config.toml
model = "masked image model"
dataset = "photos of plants, animals and fungi (iNaturalist)"
image_size = 40
rotation_deg = 10
encoder_norm = "layernorm"
encoder_bias = "qkv"
decoder_width = 192
optimizer = "muon"
batch_size = 128
Rows from block 14 of the encoder, named by matrix and row number. Rows with one number belong to one attention dimension. Each number is 50 + 12 x the weight over its row's rms, rounded and kept within 0 to 99. All counts start at 0. After the name is the row's rms in percent of the matrix's.
# v: attention value (encoder.blocks.14.attn.v.weight, 192x192), inputs 96-191
# proj: attention output (encoder.blocks.14.attn.proj.weight, 192x192, transposed), outputs 96-191
v.155 099:49 48 65 29 51 44 46 39 32 40 70 36 27 74 64 41 51 46 20 51 58 73 45 45 32 65 55 45 56 25 47 31 53 52 40 50 65 49 49 55 39 54 58 50 68 61 47 50 40 44 44 46 49 52 56 64 50 58 53 39 35 55 52 38 57 58 57 34 40 27 54 53 38 45 40 38 36 47 52 49 43 46 49 48 65 70 45 54 37 60 52 45 33 56 61 77
v.156 113:43 46 32 12 22 36 44 40 48 53 74 48 71 60 36 37 31 54 43 70 40 53 45 57 28 44 67 42 43 62 49 36 48 52 28 71 30 76 48 56 50 37 58 52 35 43 58 68 53 68 59 38 60 45 74 56 49 56 50 41 46 59 30 38 40 61 78 38 86 55 58 59 46 48 44 42 73 35 53 53 76 47 51 45 36 53 57 41 40 71 63 57 57 47 51 30
v.157 100:63 38 52 68 74 55 42 82 38 50 52 70 72 49 58 61 33 56 54 44 70 44 40 58 37 59 48 45 60 39 30 32 47 34 49 58 49 31 40 39 42 61 67 50 46 54 61 09 55 53 51 71 53 62 57 45 60 47 44 39 66 55 43 57 51 53 31 34 35 56 50 66 53 44 51 57 21 45 56 46 57 52 30 53 60 44 66 42 48 78 68 41 56 65 53 55
v.158 105:53 58 54 53 59 52 41 43 58 36 29 30 58 45 49 34 62 61 39 56 74 23 55 37 38 49 54 46 55 52 42 48 58 46 46 30 56 47 55 36 40 46 51 61 52 38 61 72 45 47 63 66 52 46 62 73 42 54 25 38 58 19 47 63 12 63 34 59 39 41 44 40 66 49 66 38 55 40 48 64 46 51 64 49 47 66 37 63 55 76 50 44 29 31 60 42
v.159 114:67 63 42 44 57 53 54 56 53 45 47 53 35 48 53 42 54 61 32 60 29 62 46 49 42 53 39 55 44 38 41 66 45 49 44 66 52 43 49 41 55 45 36 58 42 45 45 54 61 41 27 61 51 36 61 43 62 47 32 70 46 54 51 46 42 57 52 69 38 51 38 53 48 47 46 77 70 54 42 42 40 66 36 36 35 51 68 38 66 63 55 44 38 57 59 67
v.160 096:46 60 36 39 61 53 41 44 63 50 16 61 49 39 45 62 55 57 37 55 51 62 53 39 62 47 64 50 51 46 31 50 51 47 27 70 47 62 55 57 57 26 58 57 53 54 36 39 64 57 54 31 69 40 45 65 44 39 79 59 45 45 43 44 58 53 59 66 49 68 62 68 27 60 46 48 44 64 52 47 31 60 37 65 42 72 40 41 32 42 54 55 61 52 55 53
v.161 093:46 50 54 55 66 46 61 49 69 41 19 53 39 48 47 47 55 48 63 42 45 57 42 42 60 33 31 23 69 47 51 44 79 27 22 28 46 47 49 57 78 49 56 36 41 49 48 61 54 53 62 32 54 48 57 33 44 54 64 31 53 36 48 53 47 55 62 48 60 50 54 59 32 56 56 55 37 49 54 58 47 41 49 61 56 38 47 30 66 52 46 63 52 56 66 79
v.162 098:57 60 65 42 49 43 33 68 63 46 59 36 68 50 30 59 59 64 46 40 54 50 55 47 52 53 57 58 49 48 62 59 46 37 63 47 53 43 37 55 41 30 47 54 66 48 36 41 49 51 79 67 48 43 73 56 53 51 40 40 39 48 36 58 49 49 33 32 51 35 35 37 55 47 59 36 47 61 62 74 57 47 41 75 43 78 54 21 49 60 52 50 45 28 74 42
v.163 088:48 45 43 55 50 58 58 54 56 44 45 31 33 33 47 33 39 52 43 35 56 50 53 54 43 47 59 51 33 45 66 56 56 41 43 51 50 58 30 52 41 53 53 29 56 49 37 64 53 58 68 53 57 28 63 43 43 45 54 24 51 34 51 61 45 38 34 46 42 28 25 38 56 56 45 45 63 61 56 51 43 44 62 51 49 54 50 53 41 36 33 62 59 73 60 54
v.164 097:68 51 41 37 52 55 22 49 50 45 28 41 30 42 35 44 49 43 69 10 52 43 40 08 48 26 63 57 50 42 43 52 62 31 46 45 57 58 52 55 62 37 61 37 51 54 54 75 42 65 66 38 66 30 48 54 49 54 56 29 48 37 41 58 45 34 60 45 59 47 48 52 21 57 58 54 42 68 69 45 63 46 60 65 46 47 55 39 64 61 56 43 40 47 52 37
v.165 093:48 38 47 28 51 54 65 35 57 58 41 41 72 44 63 55 40 37 38 48 47 46 37 51 28 38 60 39 23 59 43 55 42 34 16 45 49 48 61 65 36 60 43 43 51 60 54 62 39 49 35 44 47 60 45 46 57 52 59 46 54 34 51 69 52 47 66 55 39 32 42 25 74 26 74 31 65 52 52 47 45 51 55 42 52 59 63 45 70 55 52 48 38 44 51 33
v.166 089:36 43 49 60 62 46 41 71 59 49 25 49 58 53 42 52 58 33 32 13 55 71 37 53 46 40 30 77 36 45 40 36 40 62 59 42 57 49 71 61 59 31 53 38 44 50 56 42 69 70 45 32 36 36 37 67 33 50 57 47 52 36 49 50 55 52 60 61 57 60 75 51 57 32 75 62 62 50 56 39 63 66 35 51 64 40 52 17 57 21 71 47 44 51 59 56
v.167 091:58 39 54 58 50 53 42 28 45 49 57 60 41 60 43 45 58 61 48 39 54 48 42 50 58 33 55 62 54 43 58 55 39 49 38 39 40 59 52 47 33 49 48 58 62 47 48 49 58 45 46 43 57 52 39 40 43 78 49 54 44 71 49 11 48 39 33 50 49 21 64 49 58 63 59 19 34 26 39 36 68 45 36 60 54 77 58 56 62 45 30 59 61 61 62 42
v.168 094:42 41 49 56 42 54 36 37 47 48 34 59 60 54 48 59 43 58 50 58 36 61 68 75 47 63 69 48 78 59 36 44 33 48 66 45 61 41 44 63 49 26 48 47 35 68 69 61 27 40 70 49 56 24 48 40 48 39 55 50 48 43 54 59 40 44 51 62 38 58 57 48 26 55 33 65 20 76 46 49 49 46 67 43 46 46 62 50 41 56 59 56 57 59 47 48
v.169 093:61 39 61 45 17 60 50 36 37 48 44 61 66 51 24 50 50 31 57 46 61 48 38 62 62 66 60 55 47 40 46 49 56 60 48 61 42 39 46 10 24 44 63 77 51 48 53 50 62 53 41 54 46 36 55 43 37 56 47 39 57 46 67 45 47 45 46 57 43 65 46 40 56 49 34 61 58 58 57 65 76 39 58 69 68 54 39 50 53 39 63 60 32 42 43 53
v.170 091:47 58 44 55 28 24 47 32 48 62 42 62 49 51 62 71 35 49 52 79 48 36 49 55 57 37 68 77 39 55 29 53 52 45 44 71 44 33 54 71 56 51 67 39 52 62 54 40 51 69 46 50 59 55 44 66 45 76 43 45 33 60 50 56 22 56 51 63 59 49 45 56 39 63 56 35 43 37 55 46 41 54 32 63 58 43 41 54 38 47 46 64 42 34 56 40
v.171 089:33 57 58 47 51 40 35 61 43 63 32 69 52 41 65 53 30 53 55 50 65 57 55 47 44 59 50 68 68 51 32 47 59 53 43 60 58 34 44 50 28 50 58 79 54 45 47 50 53 58 35 26 47 41 49 49 63 53 53 56 34 66 54 53 50 50 57 25 39 68 36 58 27 51 70 70 49 46 34 34 46 50 57 35 35 47 61 52 42 52 67 58 46 52 52 54
v.172 091:32 37 53 43 62 61 50 37 51 44 64 45 51 54 63 49 35 59 48 59 52 64 56 41 47 42 31 63 49 50 53 55 40 59 35 34 56 45 43 46 52 68 42 78 52 55 41 52 50 69 41 40 40 51 41 31 60 53 50 55 36 50 06 61 53 46 63 48 63 37 58 61 34 60 45 42 56 45 47 59 68 31 47 43 54 58 37 31 49 30 42 39 51 64 71 39
v.173 090:76 45 51 55 67 54 49 62 42 60 54 61 71 59 55 47 39 51 48 38 38 60 36 33 54 49 53 77 34 39 53 65 50 60 50 55 79 51 47 57 36 46 40 49 45 55 49 56 50 41 50 54 35 39 41 56 37 43 58 32 39 55 49 69 43 65 15 54 47 60 60 58 73 43 42 44 41 70 59 49 35 17 42 57 68 47 66 62 38 39 45 53 48 40 50 46
v.174 092:40 63 63 36 48 61 37 50 58 50 42 52 27 49 51 46 68 53 48 54 31 38 66 54 51 61 49 60 52 42 65 65 50 47 23 32 50 48 50 40 37 29 48 45 52 44 67 45 47 37 63 33 44 68 66 51 41 51 50 47 40 57 52 48 54 63 50 49 40 41 51 28 61 90 55 43 51 50 50 39 65 68 57 62 42 43 68 48 48 49 42 42 53 62 70 55
v.175 094:41 47 35 52 47 45 51 47 74 47 65 38 73 57 64 52 47 69 47 58 37 60 44 53 63 69 49 70 44 47 52 58 35 63 47 50 51 31 45 31 45 56 62 60 60 22 37 40 60 50 38 56 69 28 46 54 55 50 45 39 54 70 51 44 52 40 59 53 42 42 26 76 30 24 45 44 40 65 64 54 73 47 34 71 39 63 51 49 30 43 44 45 42 52 39 37
v.176 104:61 38 55 50 54 46 53 67 43 29 24 45 55 57 58 58 61 39 51 52 48 49 44 59 42 52 49 43 42 71 41 43 54 50 52 58 52 66 47 78 37 55 62 68 54 42 33 55 43 54 63 46 26 62 50 49 58 60 41 59 56 62 46 61 77 70 31 40 44 31 43 32 45 30 53 52 57 37 51 59 31 56 45 45 33 62 51 59 49 52 52 41 47 42 46 54
v.177 104:51 82 60 67 55 46 44 74 34 47 64 51 43 72 36 43 59 41 63 28 42 42 42 29 50 48 53 65 65 42 78 49 43 49 42 38 51 49 49 38 55 51 60 54 43 60 33 49 52 51 54 58 50 58 62 56 44 42 68 41 57 32 27 41 13 61 57 75 56 28 44 46 48 46 54 60 51 54 50 42 25 51 42 31 46 42 30 48 38 57 37 25 51 53 55 31
v.178 106:76 54 53 47 45 45 53 49 49 63 56 56 46 79 44 39 43 45 60 63 36 46 56 69 66 48 49 71 45 48 22 64 59 45 38 48 35 41 46 72 36 36 14 32 56 47 74 61 54 53 43 58 53 57 55 41 28 42 58 50 40 56 31 49 64 69 57 34 28 49 52 39 62 35 46 53 38 49 71 50 61 63 43 39 64 38 55 60 54 65 42 83 54 58 68 40
v.179 112:65 20 34 37 48 35 44 59 64 16 59 36 43 43 09 24 42 59 60 52 35 50 36 49 70 53 55 51 44 53 46 39 48 74 36 55 71 59 41 42 43 63 39 56 70 43 39 52 45 46 61 47 38 40 61 42 43 61 49 52 64 56 54 47 57 34 41 50 63 48 47 41 64 46 56 40 60 45 50 57 62 48 48 69 52 46 56 47 50 80 69 43 80 27 29 73
v.180 110:62 33 31 69 47 32 36 40 64 34 36 57 58 45 47 47 64 44 39 58 46 62 63 49 36 56 45 54 57 34 72 44 50 42 40 46 61 52 48 46 41 44 70 57 55 63 61 22 51 51 76 53 56 57 72 62 37 50 52 40 60 42 51 47 38 57 43 59 27 49 50 37 49 53 39 49 66 51 66 51 37 61 34 68 39 63 54 52 57 61 47 73 46 55 37 35
v.181 095:41 42 72 70 39 46 45 59 50 62 53 54 66 51 61 42 56 52 41 62 53 48 65 62 51 43 53 44 41 52 08 30 63 40 55 52 49 22 53 45 42 60 61 47 32 41 38 46 38 38 54 52 51 57 49 44 67 62 29 65 57 72 48 41 43 63 48 30 46 31 48 60 37 46 44 62 67 42 27 52 61 44 70 34 58 55 49 53 39 36 39 56 52 29 62 51
v.182 103:61 41 47 51 43 48 42 73 51 64 30 56 72 58 39 53 56 45 55 54 59 65 48 52 36 55 41 30 59 53 41 57 51 59 57 59 58 42 43 52 37 54 35 62 40 57 57 35 51 48 49 40 47 39 68 76 42 33 57 64 45 61 25 61 51 53 34 51 82 56 36 65 30 34 53 71 43 42 59 62 63 68 40 45 45 44 49 31 46 61 26 46 51 58 52 57
v.183 107:54 50 51 41 39 45 75 47 45 70 62 83 53 41 42 56 62 36 60 42 57 42 58 35 45 48 58 53 61 64 46 24 45 49 32 47 55 43 62 68 55 53 42 50 34 54 34 66 53 28 42 58 33 29 58 57 77 52 59 45 43 58 71 54 45 44 55 18 71 42 49 42 57 40 45 53 51 58 50 33 53 32 41 25 64 35 55 39 59 25 45 41 40 51 85 49
v.184 115:23 62 36 19 55 45 55 57 43 43 44 51 34 36 34 60 46 59 38 43 46 58 29 66 51 37 31 36 45 47 51 49 61 47 60 53 55 58 38 33 47 62 57 64 41 43 47 53 35 69 41 32 60 38 59 27 64 48 21 37 57 61 44 42 51 46 57 58 71 64 47 64 51 59 88 44 64 51 79 49 53 36 57 62 48 62 54 61 41 49 32 58 42 45 54 53
v.185 109:59 21 82 44 65 57 50 27 40 39 36 54 47 58 49 42 36 50 63 53 51 46 56 35 52 62 60 58 33 61 69 46 43 51 52 43 52 38 57 69 54 36 42 56 52 48 45 40 46 54 52 49 59 56 64 46 12 52 36 37 62 73 58 46 56 68 43 49 61 75 49 35 45 77 40 50 56 58 52 61 52 66 27 51 62 49 53 61 55 73 30 40 64 43 54 41
v.186 109:57 58 39 68 52 47 34 46 32 18 58 48 44 53 57 41 57 46 62 54 46 60 56 36 64 48 54 39 57 51 22 61 45 56 53 32 46 62 30 26 57 54 52 63 65 50 32 58 58 46 60 59 28 51 36 77 35 28 41 57 63 63 52 25 52 49 39 39 40 44 57 54 52 31 49 62 43 49 45 61 75 62 50 24 43 30 37 61 63 43 54 63 53 34 75 42
v.187 114:42 62 36 45 55 64 35 36 41 41 53 26 35 40 49 49 36 44 46 28 37 38 54 49 61 58 75 51 43 66 51 33 50 52 46 58 34 31 67 25 49 49 56 59 62 60 39 69 48 32 56 62 35 41 53 63 56 29 56 44 46 65 34 50 38 59 61 56 60 48 30 49 68 58 46 54 42 56 58 37 31 70 75 56 40 69 44 43 74 31 59 62 49 62 62 46
v.188 108:51 51 54 47 62 53 32 57 52 61 64 39 46 70 31 37 32 44 65 47 62 33 45 37 67 39 55 57 67 29 37 55 59 51 35 45 34 31 47 25 35 34 61 56 43 26 68 60 61 53 47 41 62 42 57 46 61 54 53 50 63 45 51 53 75 28 48 52 51 58 55 52 47 50 30 51 71 33 62 24 68 92 53 43 57 51 63 34 44 76 66 45 72 39 45 61
v.189 098:35 62 53 45 55 32 51 73 40 42 65 41 57 57 62 55 51 33 62 48 59 30 62 41 54 33 35 52 60 58 65 58 54 37 52 54 76 50 67 51 54 52 56 61 61 21 49 48 52 43 34 58 29 62 64 65 46 51 59 38 41 53 64 47 43 53 51 41 48 30 30 62 67 47 44 45 36 42 57 58 47 53 51 53 54 56 74 67 64 49 31 29 36 32 31 63
v.190 107:47 82 51 56 47 61 47 46 68 28 62 36 41 59 44 34 50 42 60 61 36 35 44 46 59 56 50 50 47 41 55 59 56 50 34 36 46 76 50 56 61 61 49 40 45 27 41 39 51 51 53 66 61 61 46 55 50 58 50 56 64 61 40 54 63 56 51 62 41 41 37 44 55 58 52 36 48 46 37 39 63 63 33 59 52 51 71 48 79 57 42 73 41 55 75 46
proj.155 099:47 68 55 86 51 48 63 70 53 50 37 70 52 41 33 74 56 37 85 56 59 28 51 54 45 46 61 55 29 74 48 49 41 60 62 47 34 56 43 50 43 47 47 50 51 67 33 55 33 58 44 61 56 52 35 42 44 40 30 52 45 52 47 27 44 50 45 52 89 73 49 41 65 51 52 59 51 47 48 61 60 34 59 64 47 34 51 52 69 55 48 49 56 41 58 37
proj.156 104:43 57 69 75 68 44 57 54 42 52 26 38 40 48 65 59 54 45 42 35 64 18 43 33 52 67 47 54 45 61 59 64 50 44 61 35 52 34 57 28 64 45 31 56 48 57 34 45 51 39 46 45 55 39 22 57 62 25 54 59 49 39 60 64 57 49 40 68 32 53 42 33 36 51 51 44 34 59 42 59 36 38 59 60 62 48 53 58 33 30 43 39 45 49 58 73
proj.157 096:31 55 49 42 34 49 48 17 56 43 51 51 26 46 31 33 63 41 56 64 38 69 73 28 46 53 53 64 35 48 61 56 39 50 61 47 63 47 62 65 49 53 34 40 63 46 46 69 52 49 58 53 40 58 48 56 36 48 64 72 33 40 60 51 71 56 54 53 66 38 40 40 45 47 52 45 64 42 45 45 41 38 51 50 32 45 53 53 50 25 39 30 30 46 54 42
proj.158 101:41 51 46 42 35 53 66 52 59 62 74 62 68 48 39 73 41 56 51 36 46 62 61 56 52 58 48 44 49 60 51 57 49 44 57 72 34 50 56 66 47 49 42 49 52 47 29 45 60 65 54 42 54 39 55 41 54 58 61 54 48 72 43 39 98 47 74 48 49 53 49 46 41 54 23 51 28 51 60 40 44 47 55 55 44 46 52 43 42 49 52 23 70 51 54 60
proj.159 104:32 39 55 57 26 51 48 29 50 41 40 52 40 40 66 68 55 40 69 50 68 52 52 49 57 43 49 47 57 68 46 32 47 70 45 33 41 48 56 51 63 45 60 54 59 62 66 49 44 42 69 52 38 73 52 50 31 64 61 43 42 47 58 52 57 35 43 41 52 50 78 31 40 54 63 29 48 46 48 53 64 42 70 64 51 33 48 48 52 42 33 45 55 44 52 42
proj.160 107:32 38 54 72 58 48 52 63 49 56 78 66 53 41 45 59 50 44 61 36 46 56 59 48 61 57 52 67 45 70 63 54 42 53 81 65 52 54 55 44 52 62 55 52 54 65 79 53 48 57 48 56 49 52 67 27 37 59 33 32 47 54 46 57 61 51 69 28 73 36 52 52 75 47 65 38 43 27 53 38 47 52 79 47 47 36 65 42 60 68 50 43 43 56 48 47
proj.161 092:35 34 41 56 34 49 46 53 53 38 76 41 78 47 27 68 49 63 34 37 56 19 57 69 57 57 52 69 32 58 62 50 46 64 89 38 54 44 34 37 47 45 41 57 49 34 41 45 50 57 52 49 54 33 53 52 58 47 33 55 39 44 39 53 54 46 47 47 71 47 53 39 62 49 27 41 57 58 65 37 44 28 56 23 51 68 58 57 38 43 51 33 55 46 49 60
proj.162 095:53 37 35 44 42 43 65 43 51 44 42 76 46 44 61 54 36 52 43 38 48 39 55 55 50 47 57 44 64 71 49 30 41 74 47 45 34 56 51 37 54 66 39 52 48 47 60 49 58 68 45 38 37 51 46 36 52 50 46 52 34 36 50 37 40 40 48 59 53 55 57 65 36 47 33 79 39 46 40 42 62 60 42 30 47 52 61 56 59 24 49 54 61 53 25 52
proj.163 094:55 48 45 33 47 50 52 61 55 72 43 79 78 48 36 58 45 33 49 49 29 34 47 52 59 43 47 43 56 68 23 59 63 44 72 46 47 38 53 45 40 58 52 44 51 54 54 51 55 40 47 68 54 74 40 52 49 57 68 71 30 62 45 40 61 60 74 42 64 55 56 64 39 52 39 52 37 47 38 58 57 46 55 40 59 48 67 59 52 34 57 47 45 46 46 53
proj.164 097:46 60 56 60 40 52 76 40 60 53 58 54 63 55 64 46 50 35 52 60 50 35 60 72 56 57 69 38 62 44 57 71 58 44 61 51 29 67 16 46 54 66 44 55 61 44 37 43 65 38 52 74 48 55 40 36 54 28 52 63 42 58 43 41 57 65 46 48 79 41 54 43 70 55 48 32 70 46 26 67 48 37 54 45 57 54 52 54 25 58 33 57 48 44 56 59
proj.165 098:68 61 48 72 56 46 53 65 63 44 58 46 36 52 54 21 51 38 46 42 42 40 46 48 45 69 39 44 62 39 48 48 62 60 83 35 28 54 42 30 35 54 47 50 70 36 37 59 42 27 45 50 51 63 70 51 48 48 57 49 52 64 47 35 32 47 21 47 40 56 58 73 15 53 32 45 39 58 60 50 46 48 61 44 33 31 54 51 49 51 52 73 41 50 37 69
proj.166 092:61 50 55 46 35 52 59 33 62 49 80 53 50 46 65 54 38 54 65 79 57 36 83 44 56 56 60 28 87 48 64 54 49 69 41 52 52 57 32 47 69 65 54 53 50 48 36 44 32 59 47 51 54 53 49 55 69 55 43 37 51 60 54 46 50 51 48 66 35 61 40 59 61 43 32 57 44 51 52 62 42 32 60 55 36 67 55 59 75 66 35 64 60 51 36 32
proj.167 097:39 70 43 66 46 47 56 72 72 46 36 41 57 47 50 60 36 43 49 41 51 48 70 52 51 62 43 43 55 55 69 55 58 54 66 63 63 51 58 43 41 44 39 50 29 67 69 49 51 50 50 58 38 44 59 50 56 30 53 40 36 62 43 76 56 65 79 49 57 53 27 59 62 50 46 53 53 65 54 54 36 61 74 69 56 38 27 49 34 49 58 44 49 46 43 53
proj.168 095:60 41 52 31 74 56 63 57 40 55 52 55 32 63 66 56 39 51 47 36 53 38 54 49 45 54 59 42 33 34 50 61 38 50 47 51 50 45 32 48 64 64 43 43 53 41 43 39 71 42 53 60 43 57 82 55 60 57 58 62 52 76 77 51 74 42 58 41 55 29 48 41 74 45 67 33 71 36 35 45 48 58 35 46 67 48 41 48 30 35 38 56 51 40 58 51
proj.169 103:52 48 54 71 78 47 47 44 64 44 46 46 40 51 63 58 43 65 42 60 51 35 61 34 48 31 50 24 57 27 57 67 66 31 54 48 63 62 45 73 52 67 48 56 40 72 72 42 41 48 53 30 51 34 53 46 67 68 51 64 47 50 40 63 47 46 75 35 31 46 45 29 56 46 62 49 41 69 46 30 42 61 49 34 54 60 46 50 48 55 54 42 67 70 58 41
proj.170 094:39 66 47 63 74 49 61 49 46 44 70 50 48 51 30 23 45 54 50 49 58 77 53 44 48 51 49 32 46 46 56 36 26 50 55 44 36 54 46 39 45 39 48 49 62 45 49 48 69 12 52 46 39 50 56 30 42 28 53 70 45 53 44 51 63 71 42 41 48 40 40 49 59 43 63 47 57 43 63 76 58 33 66 52 44 52 60 48 71 62 50 41 48 58 65 73
proj.171 091:53 53 57 42 47 54 40 43 44 35 69 27 53 63 36 55 63 44 43 46 26 52 70 45 44 50 46 63 50 50 48 41 30 48 52 45 49 80 46 51 67 62 60 53 47 63 44 46 64 54 53 58 61 59 66 41 43 55 51 46 52 53 38 64 47 43 45 57 54 52 49 62 70 60 29 39 73 59 52 83 48 45 52 52 80 38 48 44 50 46 44 51 34 49 46 43
proj.172 088:68 68 26 50 29 48 35 61 61 47 45 71 64 39 46 61 43 21 43 40 20 44 54 61 62 43 43 44 49 50 53 47 42 55 63 63 48 36 47 43 43 53 41 46 49 49 50 62 77 29 46 59 59 60 56 63 49 67 40 53 30 33 49 47 40 34 48 69 31 65 27 57 74 47 61 48 32 51 47 35 46 57 41 49 59 40 57 61 75 35 41 58 55 54 29 34
proj.173 091:39 59 50 62 34 51 63 33 51 24 56 38 35 48 71 49 33 51 47 67 60 34 60 55 58 53 55 29 59 77 41 52 51 50 66 46 48 60 46 34 44 63 61 55 39 53 66 48 72 43 59 48 48 58 61 58 58 61 43 57 55 43 35 30 55 43 64 38 52 40 54 38 21 55 60 64 45 47 62 53 55 87 44 48 42 62 65 49 50 50 70 39 70 55 54 46
proj.174 093:37 44 50 47 43 47 53 35 33 38 73 35 57 54 56 27 47 40 51 53 62 72 42 48 50 31 51 41 55 47 61 28 68 56 74 51 62 51 34 68 48 63 39 52 38 43 28 46 28 61 53 59 38 28 33 67 73 31 39 57 70 47 46 46 50 36 61 45 45 55 51 80 50 53 37 50 50 48 52 73 41 34 33 42 56 65 48 51 43 44 38 44 63 51 54 49
proj.175 098:41 45 46 40 60 49 56 72 46 44 26 87 37 54 44 59 44 53 53 37 40 61 42 40 45 49 54 42 48 53 56 44 47 60 65 54 51 46 70 74 60 45 60 52 53 42 46 53 70 43 52 38 45 67 66 52 36 78 52 55 53 26 17 58 40 19 36 62 53 66 63 40 48 55 57 72 36 49 63 47 41 45 55 50 70 53 36 47 53 32 68 56 51 47 44 54
proj.176 101:45 64 62 40 55 48 30 45 44 81 67 52 48 52 49 48 42 49 44 56 61 47 59 24 45 46 58 45 43 34 55 40 43 58 31 41 53 39 64 48 64 45 35 58 51 39 55 48 61 53 56 43 72 29 62 46 57 34 43 28 58 44 69 32 37 35 65 51 52 67 44 61 46 51 39 45 50 63 44 44 49 32 51 46 64 33 43 47 49 60 52 53 51 75 50 58
proj.177 100:45 38 42 30 34 47 36 37 55 48 22 51 52 26 42 52 51 46 36 63 45 69 64 56 51 45 47 39 29 67 28 44 54 50 40 61 48 35 56 52 60 59 33 54 62 46 58 52 46 42 55 56 41 56 37 54 63 63 37 47 54 75 62 55 83 66 34 30 49 73 38 59 49 47 37 52 45 39 51 57 54 61 63 60 55 49 60 52 58 46 64 61 50 36 45 57
proj.178 101:44 50 38 57 42 54 42 52 45 34 22 56 48 30 72 65 58 66 37 52 58 48 54 31 44 50 55 35 50 58 61 38 42 41 63 59 57 59 52 17 49 63 75 53 36 56 49 47 23 59 40 42 61 43 58 48 68 53 60 57 41 49 66 43 35 49 43 67 66 45 56 60 41 46 47 42 72 63 34 34 37 14 49 61 53 56 60 53 63 33 53 14 37 70 39 61
proj.179 101:33 85 64 56 36 49 57 51 53 49 38 62 54 65 80 52 40 52 31 40 44 71 55 43 39 44 44 60 45 54 72 46 68 40 59 43 28 52 61 55 41 54 73 46 55 61 68 49 66 58 54 45 53 63 30 57 84 54 54 54 50 32 56 59 51 48 77 63 44 48 50 49 44 49 53 69 35 40 58 46 36 33 34 28 35 70 27 63 28 38 33 38 41 61 68 42
proj.180 104:42 54 56 23 59 50 66 44 49 55 63 58 43 52 50 44 44 45 71 45 43 33 47 54 56 45 64 69 52 50 46 72 40 55 54 54 49 35 45 63 71 67 30 45 45 56 36 65 41 53 44 51 38 57 40 52 54 44 48 59 58 53 47 21 74 69 39 28 71 62 59 65 56 50 62 66 46 42 47 54 59 47 45 55 57 34 62 44 41 27 48 45 40 57 67 63
proj.181 103:37 39 39 45 54 51 41 36 36 45 51 41 55 46 36 52 50 56 60 36 41 51 31 36 54 56 36 43 45 60 73 54 37 46 39 68 59 60 36 35 71 49 50 46 44 48 54 51 66 48 49 50 32 41 43 54 32 43 70 53 44 25 67 41 42 47 67 55 59 77 53 43 70 58 62 50 41 61 61 26 32 73 35 46 63 59 72 56 76 64 44 48 58 79 45 50
proj.182 096:47 38 42 51 46 52 66 37 79 43 36 42 43 45 56 35 50 43 49 33 33 38 56 34 57 45 48 59 53 43 46 57 43 59 36 53 38 68 38 45 33 43 68 49 48 41 41 57 39 54 56 58 36 52 32 26 54 70 58 36 58 35 75 35 33 53 47 54 17 58 68 42 72 52 50 34 77 58 37 69 38 38 48 66 47 41 45 60 46 48 53 69 58 37 46 36
proj.183 106:31 55 46 57 47 49 14 56 55 31 33 41 57 47 53 58 55 62 37 53 50 33 43 65 46 49 52 30 54 58 62 78 52 37 47 45 53 55 13 40 34 48 44 44 61 59 57 39 63 76 59 39 71 51 43 35 20 55 46 46 47 42 20 54 52 49 59 69 45 61 34 41 48 53 34 41 35 55 33 53 65 59 74 60 42 65 64 64 55 67 44 60 51 39 35 46
proj.184 108:75 43 68 61 38 53 52 41 43 60 55 37 58 41 62 35 43 50 56 28 58 46 76 40 51 50 55 48 48 57 59 38 52 42 36 41 49 30 53 71 54 43 47 43 64 70 49 52 60 40 40 76 34 49 38 73 53 50 85 59 45 45 45 59 44 41 47 45 42 43 56 30 65 43 24 36 36 49 28 60 65 48 26 55 49 57 58 52 53 49 57 56 57 55 57 60
proj.185 108:51 74 34 46 34 48 42 56 34 79 58 49 54 39 43 66 73 45 55 57 67 29 50 74 34 63 48 51 43 60 24 48 54 52 39 54 53 48 43 50 37 67 54 49 42 60 52 58 23 36 54 60 38 53 47 51 73 62 77 59 56 65 50 37 50 37 34 58 30 38 70 73 54 57 60 44 40 57 36 38 48 35 65 52 49 57 44 65 46 28 54 48 41 48 44 57
proj.186 104:43 48 60 51 44 49 58 56 53 73 35 56 51 60 39 56 29 56 35 47 36 55 53 53 54 69 47 71 55 54 64 59 52 41 61 56 47 55 66 52 45 35 67 49 41 62 60 52 31 48 43 39 51 52 75 04 68 54 46 50 40 43 61 71 48 49 47 59 65 51 41 46 52 48 40 33 62 47 56 26 38 57 56 69 47 51 58 42 51 49 43 48 42 74 22 61
proj.187 100:63 45 58 33 35 56 82 62 43 51 44 70 57 57 58 55 45 63 49 59 57 58 39 39 46 35 33 60 46 48 50 76 74 63 56 43 65 54 14 68 37 42 50 48 50 41 41 35 65 50 51 43 56 54 39 41 53 52 69 34 52 46 50 54 65 47 54 41 65 42 43 60 44 51 39 43 60 44 47 65 69 23 32 41 59 29 66 65 21 76 51 47 64 43 53 64
proj.188 104:57 59 47 45 36 57 66 47 56 48 38 40 45 47 56 68 71 60 51 45 46 65 21 41 49 58 35 37 31 44 52 51 35 47 80 44 60 68 54 84 53 69 52 57 44 66 32 52 32 50 48 49 40 52 29 63 52 57 51 53 53 43 53 44 41 61 45 45 54 47 37 50 30 52 75 40 20 63 52 67 35 28 48 62 37 47 36 40 49 36 49 50 39 67 53 37
proj.189 100:50 58 66 55 42 54 38 35 64 40 61 86 44 29 37 38 66 69 42 58 54 68 61 36 50 55 44 45 47 48 56 44 51 55 56 32 41 55 34 33 32 58 45 50 41 64 32 63 46 54 48 75 68 36 39 50 68 52 55 37 51 56 51 63 48 41 61 54 55 76 48 36 41 53 32 61 60 62 64 50 66 54 59 53 56 35 26 37 50 50 68 39 39 46 64 16
proj.190 097:55 37 37 39 40 53 60 36 37 65 49 56 52 35 64 66 51 43 44 41 58 74 80 51 45 44 42 46 49 52 40 54 39 66 76 61 31 35 67 55 58 46 52 45 61 45 50 60 46 41 49 50 45 26 58 33 52 43 42 23 24 44 56 65 42 40 45 50 66 69 52 47 41 48 43 55 70 62 58 50 43 45 53 55 44 54 25 52 17 61 51 48 54 48 32 46